{"model": "image autoencoder", "dataset": "photos of plants and fungi (iNaturalist)", "train_examples": 22605, "image_size": 48, "crop_scale_min": 1, "horizontal_flip": true, "bottleneck": "plain", "downsampling_factor": 8, "encoder_arch": "convnext", "encoder_isotropic": false, "encoder_norm": "layernorm", "encoder_activation": "gelu", "encoder_mlp_ratio": 4, "encoder_inner_norm": false, "encoder_patch_size": [2, 2], "encoder_depths": [2, 4, 2], "encoder_widths": [64, 128, 256], "encoder_kernel_size": 7, "loss": "l1", "latent_channels": 16, "decoder_norm": "groupnorm", "decoder_activation": "silu", "decoder_weight_standardization": true, "decoder_widths": [48, 48, 96, 192], "decoder_blocks_per_level": 2, "decoder_block": "plain", "decoder_attention": false, "decoder_upsampling": "pixel_shuffle", "init": "xavier_uniform", "residual_init": "none", "optimizer": "soap", "beta2": 0.999, "learning_rate": 0.0018, "beta1": 0.95, "shampoo_beta": 0.95, "eps": 1e-08, "precondition_frequency": 16, "max_precond_dim": 1024, "one_sided": false, "adamw_lr_other_params": 0.0012, "max_grad_norm": 1.0, "max_steps": 15900, "batch_size": 128, "epochs": 90.0, "lr_schedule": "cosine", "final_lr_fraction": 0.05, "warmup_steps": 3180, "weight_decay": 0.2, "adamw_weight_decay_other_params": 0}
Rows from block 7 of the encoder, named by matrix and row number. Rows with one number belong to one neuron. Each number is 200 + 40 x the weight over its row's rms, rounded and kept within 0 to 999. All counts start at 0. After the name is the row's rms in percent of the matrix's.
# fc1: MLP up (encoder.blocks.7.mlp.fc1.weight, 1024x256), inputs 128-255
# fc2: MLP down (encoder.blocks.7.mlp.fc2.weight, 256x1024, transposed), outputs 128-255
fc1.811,090,171,196,214,294,181,261,187,191,119,228,196,221,192,191,222,192,244,165,195,194,185,246,240,223,179,176,199,228,247,231,166,105,223,236,173,168,197,218,97,154,149,219,180,163,202,202,137,146,253,265,211,198,232,246,239,209,169,176,186,225,186,233,233,166,185,220,162,141,213,197,230,178,260,169,228,187,159,212,288,262,220,142,84,158,141,181,196,195,171,113,229,205,209,245,217,122,193,184,139,193,117,147,198,189,189,235,207,208,200,167,194,190,206,202,272,141,123,249,163,194,156,175,136,183,179,152,176,188
fc2.811,090,135,176,208,119,142,208,154,213,313,249,163,203,193,206,165,235,241,146,200,219,133,169,205,233,218,218,206,188,168,201,205,132,196,284,218,178,215,201,304,214,178,172,177,247,196,229,259,227,165,146,237,164,200,192,220,202,206,205,154,204,191,269,196,213,223,168,162,276,183,192,241,190,271,239,202,139,237,185,223,118,254,218,54,199,222,216,184,205,219,280,208,220,185,196,190,373,198,231,258,193,363,209,186,190,219,184,158,200,212,176,176,180,179,251,170,193,163,190,134,168,228,208,159,226,205,171,190,186
fc1.812,083,106,136,199,220,249,126,237,185,212,184,177,277,182,285,192,121,239,164,198,223,197,189,133,169,209,219,198,225,211,224,325,180,192,233,223,170,193,271,170,236,176,206,197,204,186,305,209,233,182,185,152,214,199,169,224,166,185,201,147,166,171,188,210,174,207,218,194,209,191,191,230,231,141,207,198,208,162,204,183,220,181,220,297,173,221,219,194,147,232,188,86,221,250,208,195,268,172,287,203,263,200,181,274,156,202,209,200,196,172,203,129,190,189,316,138,123,246,196,206,171,193,264,184,174,225,196,142,182
fc2.812,106,92,140,203,194,159,238,253,118,229,177,193,123,180,210,198,125,263,163,199,219,155,205,129,179,222,182,150,195,178,162,353,218,168,257,213,164,186,145,263,221,186,206,181,164,169,294,209,202,190,202,204,209,246,185,218,206,163,231,150,234,171,232,191,221,252,194,252,190,198,212,276,237,203,214,220,202,173,202,178,197,194,205,269,200,171,148,149,191,155,165,301,226,131,167,250,112,159,159,195,135,136,189,174,189,175,172,216,189,194,187,250,197,210,253,185,70,192,227,165,179,188,108,172,188,158,223,137,190
fc1.813,099,188,296,168,294,159,188,257,206,219,284,245,229,213,167,199,164,163,205,151,204,113,181,221,194,246,208,216,125,127,214,242,215,202,185,237,130,283,97,242,227,208,207,206,118,204,225,203,210,208,150,195,161,195,205,124,236,204,154,173,212,191,206,217,137,199,244,221,234,169,180,213,143,150,201,127,213,225,147,180,127,174,190,303,187,180,215,258,184,250,335,159,164,152,189,195,171,218,180,211,223,245,199,186,154,176,184,170,199,194,202,211,263,253,165,209,268,163,230,312,115,213,173,228,186,175,203,209,176
fc2.813,118,157,272,182,101,191,140,222,215,194,234,223,147,214,180,181,196,175,253,160,191,89,207,238,188,259,211,217,179,209,164,196,191,168,240,214,111,27,245,112,204,184,242,237,303,224,251,166,188,208,213,185,180,176,185,229,268,181,213,151,204,172,230,213,202,210,224,211,186,218,209,243,138,212,217,255,241,241,166,219,205,211,209,259,218,209,172,147,204,95,90,269,237,188,176,228,151,165,218,183,201,162,226,176,203,191,190,199,229,176,170,190,188,192,217,260,271,276,176,239,256,228,157,183,184,250,182,237,136
fc1.814,101,272,105,230,219,185,247,192,260,232,229,68,246,268,179,189,222,197,180,185,249,175,153,182,192,283,200,159,199,113,181,226,156,101,185,190,220,191,123,189,193,192,177,245,212,210,206,240,162,225,175,162,221,173,209,226,234,200,251,206,190,220,226,282,185,227,55,242,171,128,210,213,85,203,134,173,218,192,260,165,181,172,142,167,197,223,159,249,271,251,243,235,213,192,231,212,241,214,267,142,167,188,208,174,212,208,192,187,256,213,197,157,252,185,226,156,207,121,166,219,205,229,198,148,224,273,162,233,270
fc2.814,072,267,209,213,219,197,136,214,187,212,246,176,143,111,208,276,249,233,206,203,285,195,188,237,229,195,245,232,167,267,157,245,194,152,135,184,218,249,253,202,196,165,226,253,227,194,172,136,277,225,245,187,197,190,196,192,158,227,234,215,278,239,195,265,205,190,149,239,209,236,187,195,120,171,213,274,182,136,209,217,223,205,205,111,231,121,230,153,202,226,185,161,197,228,183,168,94,218,181,170,134,223,168,242,196,182,230,179,216,198,278,203,201,215,186,237,267,307,156,274,203,206,238,157,194,195,195,274,194
fc1.815,111,300,177,225,181,208,106,229,230,247,188,249,170,193,202,253,168,246,198,197,182,204,196,256,196,190,205,251,255,194,137,209,250,149,177,229,183,259,219,161,244,199,182,140,256,156,229,173,172,177,126,226,151,169,193,169,246,244,162,128,199,205,175,272,143,234,248,193,188,167,282,181,120,133,174,213,207,177,186,252,188,241,222,130,175,175,208,204,127,260,175,220,147,182,149,175,261,201,245,272,234,141,205,132,132,218,220,209,96,237,244,255,212,235,160,201,224,266,233,209,170,260,148,144,225,197,207,168,172
fc2.815,128,331,200,258,254,221,202,221,107,259,185,221,168,185,213,161,192,248,268,240,175,217,231,294,217,196,184,177,236,179,232,165,229,238,229,193,139,264,204,241,197,176,206,199,113,221,161,243,237,184,177,205,167,195,208,241,181,223,206,185,178,240,140,202,193,187,231,222,181,182,176,288,175,157,206,184,173,201,218,200,191,188,218,139,235,144,198,142,192,191,234,247,176,204,293,113,172,241,171,225,209,358,219,222,174,207,248,145,192,184,198,210,211,195,190,150,139,221,232,227,222,169,239,189,189,261,175,229,275
fc1.816,122,219,171,208,175,150,161,126,228,236,205,275,170,207,270,155,177,182,110,205,234,214,212,155,198,212,221,201,179,203,244,275,265,173,216,194,229,180,238,116,119,190,213,233,203,257,200,206,222,218,179,137,206,218,217,146,200,132,200,161,207,200,203,162,246,259,266,191,191,192,174,231,154,245,228,210,256,192,201,214,211,209,176,247,219,197,222,238,181,165,216,147,189,170,181,229,160,135,229,242,204,323,234,263,259,170,171,174,212,227,181,145,162,147,330,172,309,193,205,176,235,206,303,213,183,167,81,170,185
fc2.816,158,239,277,221,191,230,244,137,211,258,266,240,224,210,207,175,183,204,128,237,221,238,187,203,216,246,151,203,186,215,177,301,224,230,192,182,248,203,173,160,181,212,224,161,179,203,178,234,202,216,186,112,210,214,238,169,248,234,211,200,211,204,163,195,185,188,240,201,168,212,181,300,180,229,168,190,162,196,228,218,154,167,194,117,223,165,180,156,203,257,196,173,272,249,115,236,232,175,233,182,197,87,250,181,235,237,241,145,211,219,170,229,183,226,196,190,432,167,215,222,215,192,128,205,185,197,214,193,283
fc1.817,076,160,260,138,165,185,198,188,217,184,224,230,196,224,225,170,266,269,194,207,205,166,205,162,207,206,268,209,182,241,168,205,191,254,168,246,191,180,186,152,123,133,176,207,263,240,239,154,192,175,192,205,219,208,238,191,279,208,150,236,222,227,189,191,246,221,165,217,115,160,91,212,148,121,164,180,160,201,224,219,212,210,217,181,189,175,197,147,154,223,66,194,182,170,276,198,161,184,170,245,196,202,183,193,181,178,292,195,147,195,211,174,220,236,118,137,175,244,221,240,250,152,131,193,186,237,226,148,168
fc2.817,088,108,254,132,155,134,222,194,219,262,187,184,228,188,202,237,240,219,161,211,215,142,235,148,204,205,160,250,199,160,206,238,175,222,198,205,130,116,212,243,169,169,157,238,164,198,177,206,195,189,177,214,136,201,190,208,281,236,208,205,174,181,210,188,193,180,160,236,307,211,258,267,175,203,200,245,139,202,160,188,198,179,217,220,211,173,195,208,199,140,316,207,172,219,107,214,254,120,245,139,261,186,169,168,182,147,240,216,181,201,231,181,191,224,134,198,162,128,181,207,167,191,209,184,209,119,231,175,170
fc1.818,075,186,122,229,255,247,241,187,326,197,229,209,170,172,162,186,209,180,167,192,232,180,186,161,230,174,94,197,215,162,206,173,208,261,205,224,278,214,155,125,179,186,180,228,148,240,161,121,197,196,185,199,191,149,197,178,181,241,249,57,142,177,178,247,195,201,214,143,205,143,245,201,212,243,261,204,195,250,188,185,233,150,210,143,198,237,219,215,176,251,177,166,203,208,173,199,208,219,199,180,211,170,204,209,177,171,247,284,227,179,166,290,113,165,157,170,267,171,258,132,232,218,191,108,154,216,239,211,135
fc2.818,065,200,189,248,137,162,234,195,137,202,259,189,235,205,173,206,192,242,165,172,254,210,212,212,214,152,217,239,180,198,167,219,233,220,221,220,266,215,249,231,226,213,246,232,163,211,130,235,195,199,266,130,205,194,219,211,167,267,160,72,258,231,216,213,219,187,226,164,202,147,166,230,171,218,171,202,134,243,212,178,160,174,235,34,243,187,183,177,197,128,183,207,196,189,184,246,171,220,202,269,195,234,215,208,212,240,161,323,87,206,197,196,192,183,83,205,243,152,230,173,172,176,221,226,200,133,236,198,268
fc1.819,044,181,230,200,260,216,220,120,224,215,217,235,213,243,234,200,183,166,270,215,211,205,168,212,204,194,143,152,227,254,225,191,186,256,197,263,206,127,187,207,243,193,171,232,192,216,214,209,216,246,168,196,187,245,148,183,224,223,150,199,204,211,237,176,230,203,256,206,164,277,158,249,152,69,214,193,192,286,198,113,94,212,218,205,203,167,260,238,183,257,197,269,229,236,253,238,311,185,175,205,191,197,207,255,157,270,237,164,233,173,224,94,243,239,197,220,168,161,188,295,204,209,153,205,131,218,217,175,176
fc2.819,042,168,215,166,191,244,204,191,220,149,167,231,174,158,211,197,211,140,308,215,161,220,214,193,228,240,232,330,205,157,182,140,148,259,224,196,183,255,190,236,219,144,136,199,156,207,204,177,231,141,222,159,154,241,119,230,201,235,199,175,175,165,163,162,191,188,230,200,278,186,215,258,139,55,200,242,212,323,177,139,238,255,206,206,160,188,190,144,200,178,180,136,205,190,138,179,175,158,218,121,222,177,203,177,164,176,216,163,206,206,206,202,199,205,229,244,94,251,239,233,198,198,276,160,208,142,155,197,230
fc1.820,100,326,262,247,142,238,250,245,185,264,200,224,235,180,202,188,184,236,207,202,175,229,227,220,202,168,184,206,231,197,183,145,179,240,164,209,229,221,204,125,152,181,146,192,167,226,105,196,226,155,157,125,173,196,162,179,300,214,233,227,220,163,197,255,237,205,193,223,206,138,248,174,252,160,166,221,171,243,202,219,249,225,176,212,261,143,189,162,248,167,206,250,185,220,111,217,273,240,175,232,193,55,227,224,228,185,188,102,194,226,274,188,213,213,186,193,251,74,220,206,224,208,171,187,201,167,184,214,191
fc2.820,125,315,181,204,223,152,177,246,140,165,202,207,203,192,228,228,209,219,187,209,207,145,182,218,182,205,99,224,224,184,191,187,196,191,191,223,252,291,214,280,198,195,165,199,208,211,123,191,169,198,225,114,189,179,178,217,275,210,161,189,162,190,218,228,183,194,221,156,182,214,194,193,220,212,214,185,102,207,242,184,203,201,187,135,221,247,221,214,220,201,221,176,172,195,276,252,51,170,229,228,210,333,199,163,231,168,165,149,182,182,229,171,187,192,192,222,250,314,181,160,189,171,218,224,198,180,169,242,155
fc1.821,099,310,196,209,219,146,284,204,257,226,148,187,205,188,171,185,179,242,199,265,208,181,235,215,172,243,227,210,242,212,200,161,115,223,183,199,282,168,198,268,193,222,253,220,180,262,164,219,159,284,146,295,223,170,264,188,267,197,213,208,200,229,194,166,234,205,215,196,170,227,144,189,150,182,197,181,219,228,224,296,226,225,195,245,242,181,195,259,223,181,132,233,212,168,150,221,227,192,306,209,221,107,211,243,224,221,188,94,186,200,192,263,170,207,227,198,252,152,192,225,184,282,180,294,203,190,132,202,243
fc2.821,149,288,168,157,194,259,176,173,166,150,174,234,162,229,211,203,167,216,173,219,187,197,221,222,204,209,197,236,215,192,198,180,167,182,185,204,236,221,173,148,238,226,291,223,179,218,139,170,208,137,215,294,188,201,259,183,302,175,207,185,222,228,211,151,202,202,245,158,240,177,217,252,134,177,213,223,273,263,184,249,169,191,186,208,159,209,234,200,204,262,306,198,226,206,259,240,142,201,138,228,207,289,195,212,215,274,201,73,156,203,210,221,205,170,162,230,279,213,204,233,193,157,253,215,219,225,154,205,180
fc1.822,096,160,259,166,264,248,200,206,144,219,272,226,214,322,246,169,235,142,192,196,212,194,202,204,221,229,200,201,171,227,171,142,255,177,197,201,261,183,211,206,227,264,205,166,253,140,175,257,188,233,160,234,244,165,203,156,210,206,202,213,171,124,196,196,231,172,194,225,209,251,256,172,285,123,233,209,192,122,186,264,143,197,192,188,139,201,149,264,227,212,237,255,198,193,206,183,175,213,249,235,124,227,180,258,213,233,230,205,234,192,227,209,175,234,170,208,245,203,212,225,156,205,149,260,292,226,256,157,161
fc2.822,078,97,211,250,139,142,220,154,273,177,148,219,153,133,225,187,205,243,140,198,188,173,184,129,194,190,241,156,213,187,181,161,234,238,179,214,208,262,204,181,251,236,196,180,185,182,207,170,202,203,247,215,285,180,166,227,246,210,173,207,227,189,183,205,206,227,200,241,116,194,180,133,264,120,143,183,282,118,167,258,232,271,204,202,205,207,212,137,190,169,96,201,265,250,168,291,260,237,181,195,260,183,234,127,257,241,212,216,319,173,193,215,229,192,244,192,227,286,164,228,204,225,227,239,196,263,196,152,256