{"model": "image autoencoder", "encoder_isotropic": false, "encoder_widths": [64, 128, 256], "latent_channels": 16, "decoder_norm": "groupnorm", "decoder_attention": false, "max_precond_dim": 1024, "lr_schedule": "cosine"}
Rows from block 1 of the decoder, named by matrix and row number. Each number is 500 + 25 x the weight over the matrix's rms, rounded and kept within 0 to 999. All counts start at 0. Numbers have three digits each.
# conv: 3x3 conv (decoder.mid.1.conv.weight, 192x192x3x3, standardized in use), inputs 99-109, a 3x3 kernel for each
conv.42:560527526444581505536511536482514537489506529495513432491453468476522554498484512473453550473550472530478456543482469520527515534551487449522582533438490554509486489540583527562525445456471504495503513460481516489500509528488508495498483507476515483503482511511542523535528509519557473504504485515
conv.43:496479454519424550534470532497493504487472506505529479507496485511504539445505496476505511518520504469527460478480561536485468474484505442470483517541517519462521491489496495560509487462482518478518546528491504497498511497460473520500503522506499511494487507501496507466511485477519559490498504513
conv.44:485508521466481510450489505491497476500499506495496506527492507515503467502470490498513525486528484469517535510514492518537529507465511490514492508472473455469504499539472514422488468518539500512488489563506522495465491504475495535474520501505439537474496507497494515483519532498483360511508504488
conv.45:496511470538482501501517533507492502504482504514494469537511452512515500435464491507492484492473480472513498491457471513476510483518525502520522486550437509482487537502452503529492477472463521477485483528494483453477513463497489505502493499501522495473447520506520514488487510463481543528522542484
conv.46:505487441532520541516460528481486534505497494480461517466539549487521473499507539486506489497551482518459488482483480477474507508504512535572471468486543539467513524456510501501509497492491468476514506497524502530514462508481499475475500487529504473502466497497512520490547484448511479491467544464
conv.47:569464485461517478528549503489504509544501505476507511471510480496423463516455461467503496483533472484494494528493504500451516453530491524528546459522509505496487518467522500469510508489492520490507525528497497520508484534481494487517477465496518510478496540538491497479503484513452494552515514496
conv.48:487552472517487496518534551483547528497475509510447489512499508484478457562473536497493519448519499581490473445519478457486566488505445476533505510500529508501441519452477528547503487509506539507515495411452438460483520532484436546541525471537471497505467562433511510543497531536476468490465513521
conv.49:431469544506563454514434498548503522466572465516513485472481475549583482504497461441565487471444494494490541509491545503432494474565486459546522465474530463523473452497484488459486508494490512513483458424528501508503509481501540454490494518531463523498490555479500499514519470548476509499547458484
conv.50:527481518508429529485481484511500501519471539519499526496486501497499500482477511490506491514468515516481492481494508494458507495510528542504493456415463533486507494461481495502503522489508504484505492565480504499529526509520491526511506518492507474505502507512486490527484491507521503506474498495
conv.51:519491501483538476536506447497490475495462528500497480492485517499492486425530523522517510490521476492523482556483540472413498526491518491461499516482562517474499515501516555458500467509512515477460472531450489476501499483488489527529486481509521496485504537507507489501552455553457539446510485515
conv.52:499486506500504523527502500516485496504489466477478513517495529515500472473476478491516525464511506535507511482472506494495505508469552491511497472423483533550508500484478500537493498455488478508480513496474486530548536514501494530502509474539492496516477500493473483502467501477463475513487489492
conv.53:502533471460482495512529516540493492504531484464466501503485492519522497450512500484527511503531481477515498483499477506500505496482517497511500494458493504521474500520513521506480487489507518533483496508489477523474533550502498528491507517496516513446520512524482504478505496517482503494500460495
conv.54:489525519532417471479492506480545502488434469507500497468490498510649492513480513481514538496463506490493524484472470526462475467506469498546514533561517502542464496538491481506489452515514506507509517504502487491484517516501474465479499495461504534494492485507489501514512498504457513486489480500
conv.55:478458498494488439548517491507498555474518479509534488478528519455590473515497484482486513485525498471481500517493494505428474539523508492455520478586509521536487483482478480556479497506478539475515536474462509507544483478484491531525515476501517485533501493495490514484515488496480585486488445530
conv.56:489502478509555468475506483507535514484437490502482500504484497528579510460506506509514457461483485509519459498525474506452537496504478472493482505478500516492531487483470497502488487475482461506501508537500485526498518463497466491465499485484500509517488526492515478513494472487487536509460528475
conv.57:477483509475498487506492513535496462498451516512486480498507497484481505524521483487522487499510511515495484507475525474452526479477440505477519495436457502461515469482510530546490466504470490481498505556519479540456487512513515449487502492500527489518510501484524447495491475559474516493475506493
conv.58:486487510502473492495457511476499480486481473537502476529503489519525487479464495481502520491521490494508512489509482494471478550471468506523476517539493484497478494526490509507508487547484521531464500529484515491476526506529498504486484489522481531507507499467495511488530497528507506468496469499
conv.59:524503520473553492514530492506497487490485533468493534532523480538481492516520515535525491503498514504515510532477513457477503486481474534494495493567520510500478499501526525511492495501457510493503481497483500513458489514547543527478467508520510500508517500527494477497532474516482506487485495478
conv.60:498505513503571515502512491541479522514541494489470519527508521480460480551468541513540521485491522481505512520477514484437495482484503516497444506511483517463495477506524487485477535556489529503502519511486503525491488494488497495519529512507519485483509490509504473475529448490492475522495494497
conv.61:517526519457654474469543454520448475561483547447489516461444515488492560586521488517491523516496490487478524453462504564520436499545560509457528474469513533516534526447462474553506492489510476478474501572510494532579470515527437508467556513500508505480534506535494535471541525482447592440445564496
conv.62:526486584494530522493475456500451513483467508491478533462471550513531500467442516507491520538491468512530473519527468516508494431518513457471568462623495490495537523527512490412495488493510521516540463510512507456467517499480528441519516501500496463526530473497498487507510516509481484474478466528
conv.63:487529573497398530472481507519472527481506473509483537494506480474461524549462537476491544530481501500464475469498519526547519506484483413528516519460525445538539500540515463413527493472462472483469535495482517527477490481480496477474477516492519494511424516489514479489549511491470578495484530491
conv.64:493514512470523426493493480535471479498495522542519522531555498489485489497496461464504545497509520526477488516505513528471477497497497510532485490476531498511487490517444485469459495479461501443480488523487499516476507488520499526463471502502506480476515514496504494494511544514502505482507500522
conv.65:459491472526477501527492479522477474494530511487486465504476491524480496474517533497489534498500462501487497482520502490582450496508484535510483468523492500500479486500516506436456502472486520453508513486471496520509461522518498505497480488485493546488546522480485525497503490532496483435489507535
conv.66:510505505502497497508498502508506503502495497506498499503500502496491501504502504497493503504492503499499502502501501489497495494499500504500501502497496503499498506503502488497496504499502501496501506503506504506505507500504508490499506501502502502505504506505503503503501498501502491498501498499
conv.67:498515485487470458488464523506499520518477463529494561535488449520521474548450552481491478496524554509512499461475465496450546481502497520485464500564526538477485452474459538454480457549500488443486475502465502493452532512477494483472523519479460468495501539496495514507494518561485472544489535503
conv.68:500511467478525510537495483463485479513493490494471489516498503523455529518489493505517510486483528525483499461505485495469485517487499525489462486535448496526449498458488484446479498468485499501499454522487511478515511492510494523492470477495518494485517518515486518447507496494520488501522521471
conv.69:445529522479451483485481514459495500544552501504488504500500528476447491526484494510524536514466505476526545461516494457474475535480505520483548512535511499485472487486524495477472436476478516477492519546444501496459517506487501530528515484515510494454496528550486497498504549512513486499534488493
conv.70:491495485472467484442545531480472506530441497481526519514477503488500494516514501502473491467452518511479533557471515496492513494486548511500466509555404503542505474538444480521516479483522496572506503506489482472522507497510504562484494487508478515527493543516479479453476516498490498519481515479
conv.71:472473498501511501469510458531469514509548507519517496512465523485453521503488494511480477500461520513501532489479518454479493520529473469478521545535463497519478483504490519481548485510498535523516495500490497464498507493499488523497491509513492483508490481497500496493477482476484482479491465513
conv.72:503498504502493506502501506500495503503489503503499506502498502500492500504500501500498499493502494502499498498497500498488503501494501500499502500502500502500499502499503507490507502495503504505502501499496504501500499499502495502499501501501504501501500503498502499498501497501497497496502500500
conv.73:453466497511583514520509474514476518511356494551493488460470515485609509489516521515527468463502507533524476512482503491569493476490531473479549564309495509489548469518445503558547478484503481480503491555523526534480464483490515497533527475477487505509459481499537494504503501514497519478491520510
conv.74:490485503520480512489528500499502501464524456459465476520565511533514513537455495474476486506482506513489513461501480499470489488504493503535465519545454496531516500497471466513517505465481481536508497473498478496481518516500492533470483511489504486508502471470500478491517495491523470497511500509
conv.75:477482484489470509459507527564488502487475478489503491493506484478474480481520459527515454490472537515526515487447470438495501534477530473503504496581485449512544492493507504471477456515555498525487475553448513487497502507518495480499489532489476486503483499474510499526482505496463530473515474492
conv.76:493460493489514504477557518570474508493518532460506486507519489519458486469499501489474554468514485490512526501481441507507504500478474513474543506508484516543489506529502500514485539502452517527501473453458444522512488514457464487504516483504523534455474499496479489495488589500491453453492513539
conv.77:506464460484513496503508499501527510497492486465541497508497466525524511488502518512491475500501493501502519498493522511489521448450504525501504512479473527491500483495469519484455445538532457534516503492533487502481511495511499514504506504504499500486502478522497483504495503535503510492452497494
conv.78:479470504505534485514491518518517498501484505504512507489527496510438480533484494477501514507470501491524526500507491549477482507502479508533506466440522521479484468506484472517501515515517500519480468485488493497489490497485480503474526498492490536521510516508514515478523503498463509511523518527
conv.79:524509536525554554461525481521501502477531477512525500543554567482464491468523531486511501507396514471538483497531496520483480470516478501494506498482545469528508512503506513489503494500462516512501506542515544488494510490510481526535500516502502496497491475492495489470510482507494508496510527494
conv.80:524501514532469488486486498459475469524479510482544491558505528483467461495448479470488493498473511474499512521487527523476509551507482512511527490501467509517482479509466528488509508474467493469485548536505452524500475515501488517522516495492505480455492479504500518493485493495514505489535516507
conv.81:530492516543531520479466471529527551514468508483515508512486518504448478490492511527471481492521492491490463531468496519497496496526511528538492507491451485495515497546542517521497462501490502524485528488491493522507464498478478519503485520475506479515504476509534494468501451494545472492448516536
conv.82:516488472492510475490487475467489485523502537478459508485472491479455482498470534463487491508477519503470507484492491510471453487494481496517501504510485475469470482474496510464495489447462484489508503483471490498521490477513455520476496529496511480498494500473477502461508507474481488490464497468
conv.83:494546446517567487500501513502501533491515479499514472528519531515490507514499507497505481509519501537471474477491556511445459510511517500479497483587479510488494503518504511493539491490498488493461492552509494490499485515485511464492496501474513510484487519464502511550495471460511454518482537479
conv.84:505503508501500502503501505502502507500500497502501503501499498500497500503499500500501500497485498502499502499495502495495496501494501500497501498493498502504501501498500498503500503496501502500501503501502503503501503501502499486500501498502505500502503492503504504504501496498500489500502497501
conv.85:500495505501496498502497501505494509500491502502502508501494499499494499502500499504505500497492494505499504499491500498495498497503496501502500496495502499493501495489501504497501500501501498500499501498501504502498503506499499494495501495501503505502500500501504500504502501496502494496505500505
conv.86:489498470486560471478492527499486489470503494515503475500486501494478491550501511517516511466486477528490499524452479487466490462498491473485484487507511510559474506498487500460484470472463506488453513490498508537478473509502480495490508479525483545499500501490526520508507484486489506481514486518
conv.87:426492489539466533525500498535502510478500500430481507533451535481332493491502589510525521446520491537473463499534510480536505453491476441433488509614534499482502507474497526488524492515446553498534506506497465511534531521495482483532494521454509497490490422509484462554483447546482463500518452502
conv.88:481485509497746454504523501505445506497517510546502500476446532548338520567477483516542504486487512499493523485527472508423470497481498513488494487470482527534468490509495507490465524505496453524484571473507482495533517515504519521499504494522512499521485529493495486504513517514490514502485479494
conv.89:504503426468563435504494453473520497512505495517497513463488499506486526506501484502510466483503533495507517508497487520511493516462477523508497516451521483481484519471510495478519498518463474531499499471494502491513517512490520522497488475503526490491470535515519509492489461523533439513517514524
conv.90:493486488492490513529494518483498517533511480499530482520529513525479480485511508472485527478485525492475502515471518520492500523472500513527482514625520514489509516513544509464508503532507489506491495542503508517506490515498513492490498522519507523514493510502521494514485468482508502511501469483
conv.91:498501471487489451504519510434453508522481474571451458431521443503579507548476489519498509543527417496498521465499500500426487489541463509474446558394498526471517544462461450453507502497459467489489498486498536484502574495470474508538480493501534496502492457550520523504481486494575473489504490521
conv.92:560490505539551501493470520534520526488514476534488516504526490515516509506492491510527496491504509509492496505502466532503502492516510516557539547594496519514487498527501512492487491506500492461509523473516507525523487503498512499501485480524478518502490536519511467476483441483476493493528503460
conv.93:531486491464424564473525507469480513513537515532533473482494516486518531556483523478469536527488521476502484484478475571436567483478499496457466494400470461547543496517470515552501503453473459513493493534503493473467538471536467536510515514477506487506509491539507536469500476562490471487521532514
conv.94:432445513517448512474477458517525471476459524558515528495510508535523500495488432493525552471533464485526494519449508497497542558496505471480456497496511498469540466517467530516540536487485527511472491545483506478469549522476516495477468499538485533509484538517515497479484538509538494452501486527
conv.95:496491476489497492484532510496537504533504458490488494496508499509563496501485520524457503487515494510545483508476487470488499503460510513546500497460487466480487475512495474503493495515483493504475484541473461475502464514517500485508519486487490486490480468533540492522498501440502472511541503480
conv.96:485544534474490493461514490450518491534522475483503534473469479497498520423481499539522511485517506493516491507522444502548485491533501494526485502520482481486508542516496491466492503505513504483476486493509516499500527500480499495537502494496501513510494493493486503505475475489475556529513481532
conv.97:481498517547479493496503507529514516528446523470493462512530478458471523508518523529467526470567521489502525506492521513495502562492484495521507505579509537497508552513512525527539478499533482515546501491515539475486521484515493476530500507516491499524488497514545487498489538506489487497504511482
conv.98:469485511523507492512485524482505525532491552497503490500497502468488513531490480479486488491518457534517492469507515488513484486536492524525532510566467494488482502514501544507489522514484504491483510517514511481527503476518498527518489515532521518506506476539472514477476504502490545525457472466
conv.99:525443457503522511479506508544495481470470469509522512514472465479534503544487446478565470486531505499470527493470541488533493523484476490476554458617500496486437490471448468432463461450552524431526470509485533492552467525473516512525537473508475517492507489490499475516503511525561452480515468493
conv.100:455485524522359511514520507483453505517520480509517526450473521505510545472485552492498455498533481452513485481493481508498469475534504486419471489420460512471545521503492510464486466494453507480484457498497533496507473497470464528533492525480494526510480487524500501477517511502510532501491449507
conv.101:523511482515508513494498531508490534505539508516522501469503485492581503489452478533522453549501489508483501503489530519536485503531518501504477433490496511525476488531495528520483499512563500494504489387484525492459503494478501506519523533488503506514497498487506496529510524488480548505496524481
conv.102:492528476556527471474470530528494492493535474498494480530476488480576496510506486498484522502453511508509470526486518475531530533471501504497503464503499471475559505510501534522501498478522521498497503477466499494504509498488498526494511481511466499503520525504525487479483476488506521506516513491
conv.103:447505501509504555502530554482484511503503509510475506544530501525416530543435537521479538484559464518484494498508491498492506490489499542544512499559554523470431461520549499480491520539510506479501483538512489502486507512509472502477475495511508470486459480512527502504444524520518445519557467557
conv.104:464512502464522536495494515490514505498554457446503513527493472494472471511508546519486505523538492537500494548485527508452496474491514430524510508299534489497508508501466534549492451497519509478523463519484516477426478495503467487464520501469504524504489492478458500540520539497448491510460487502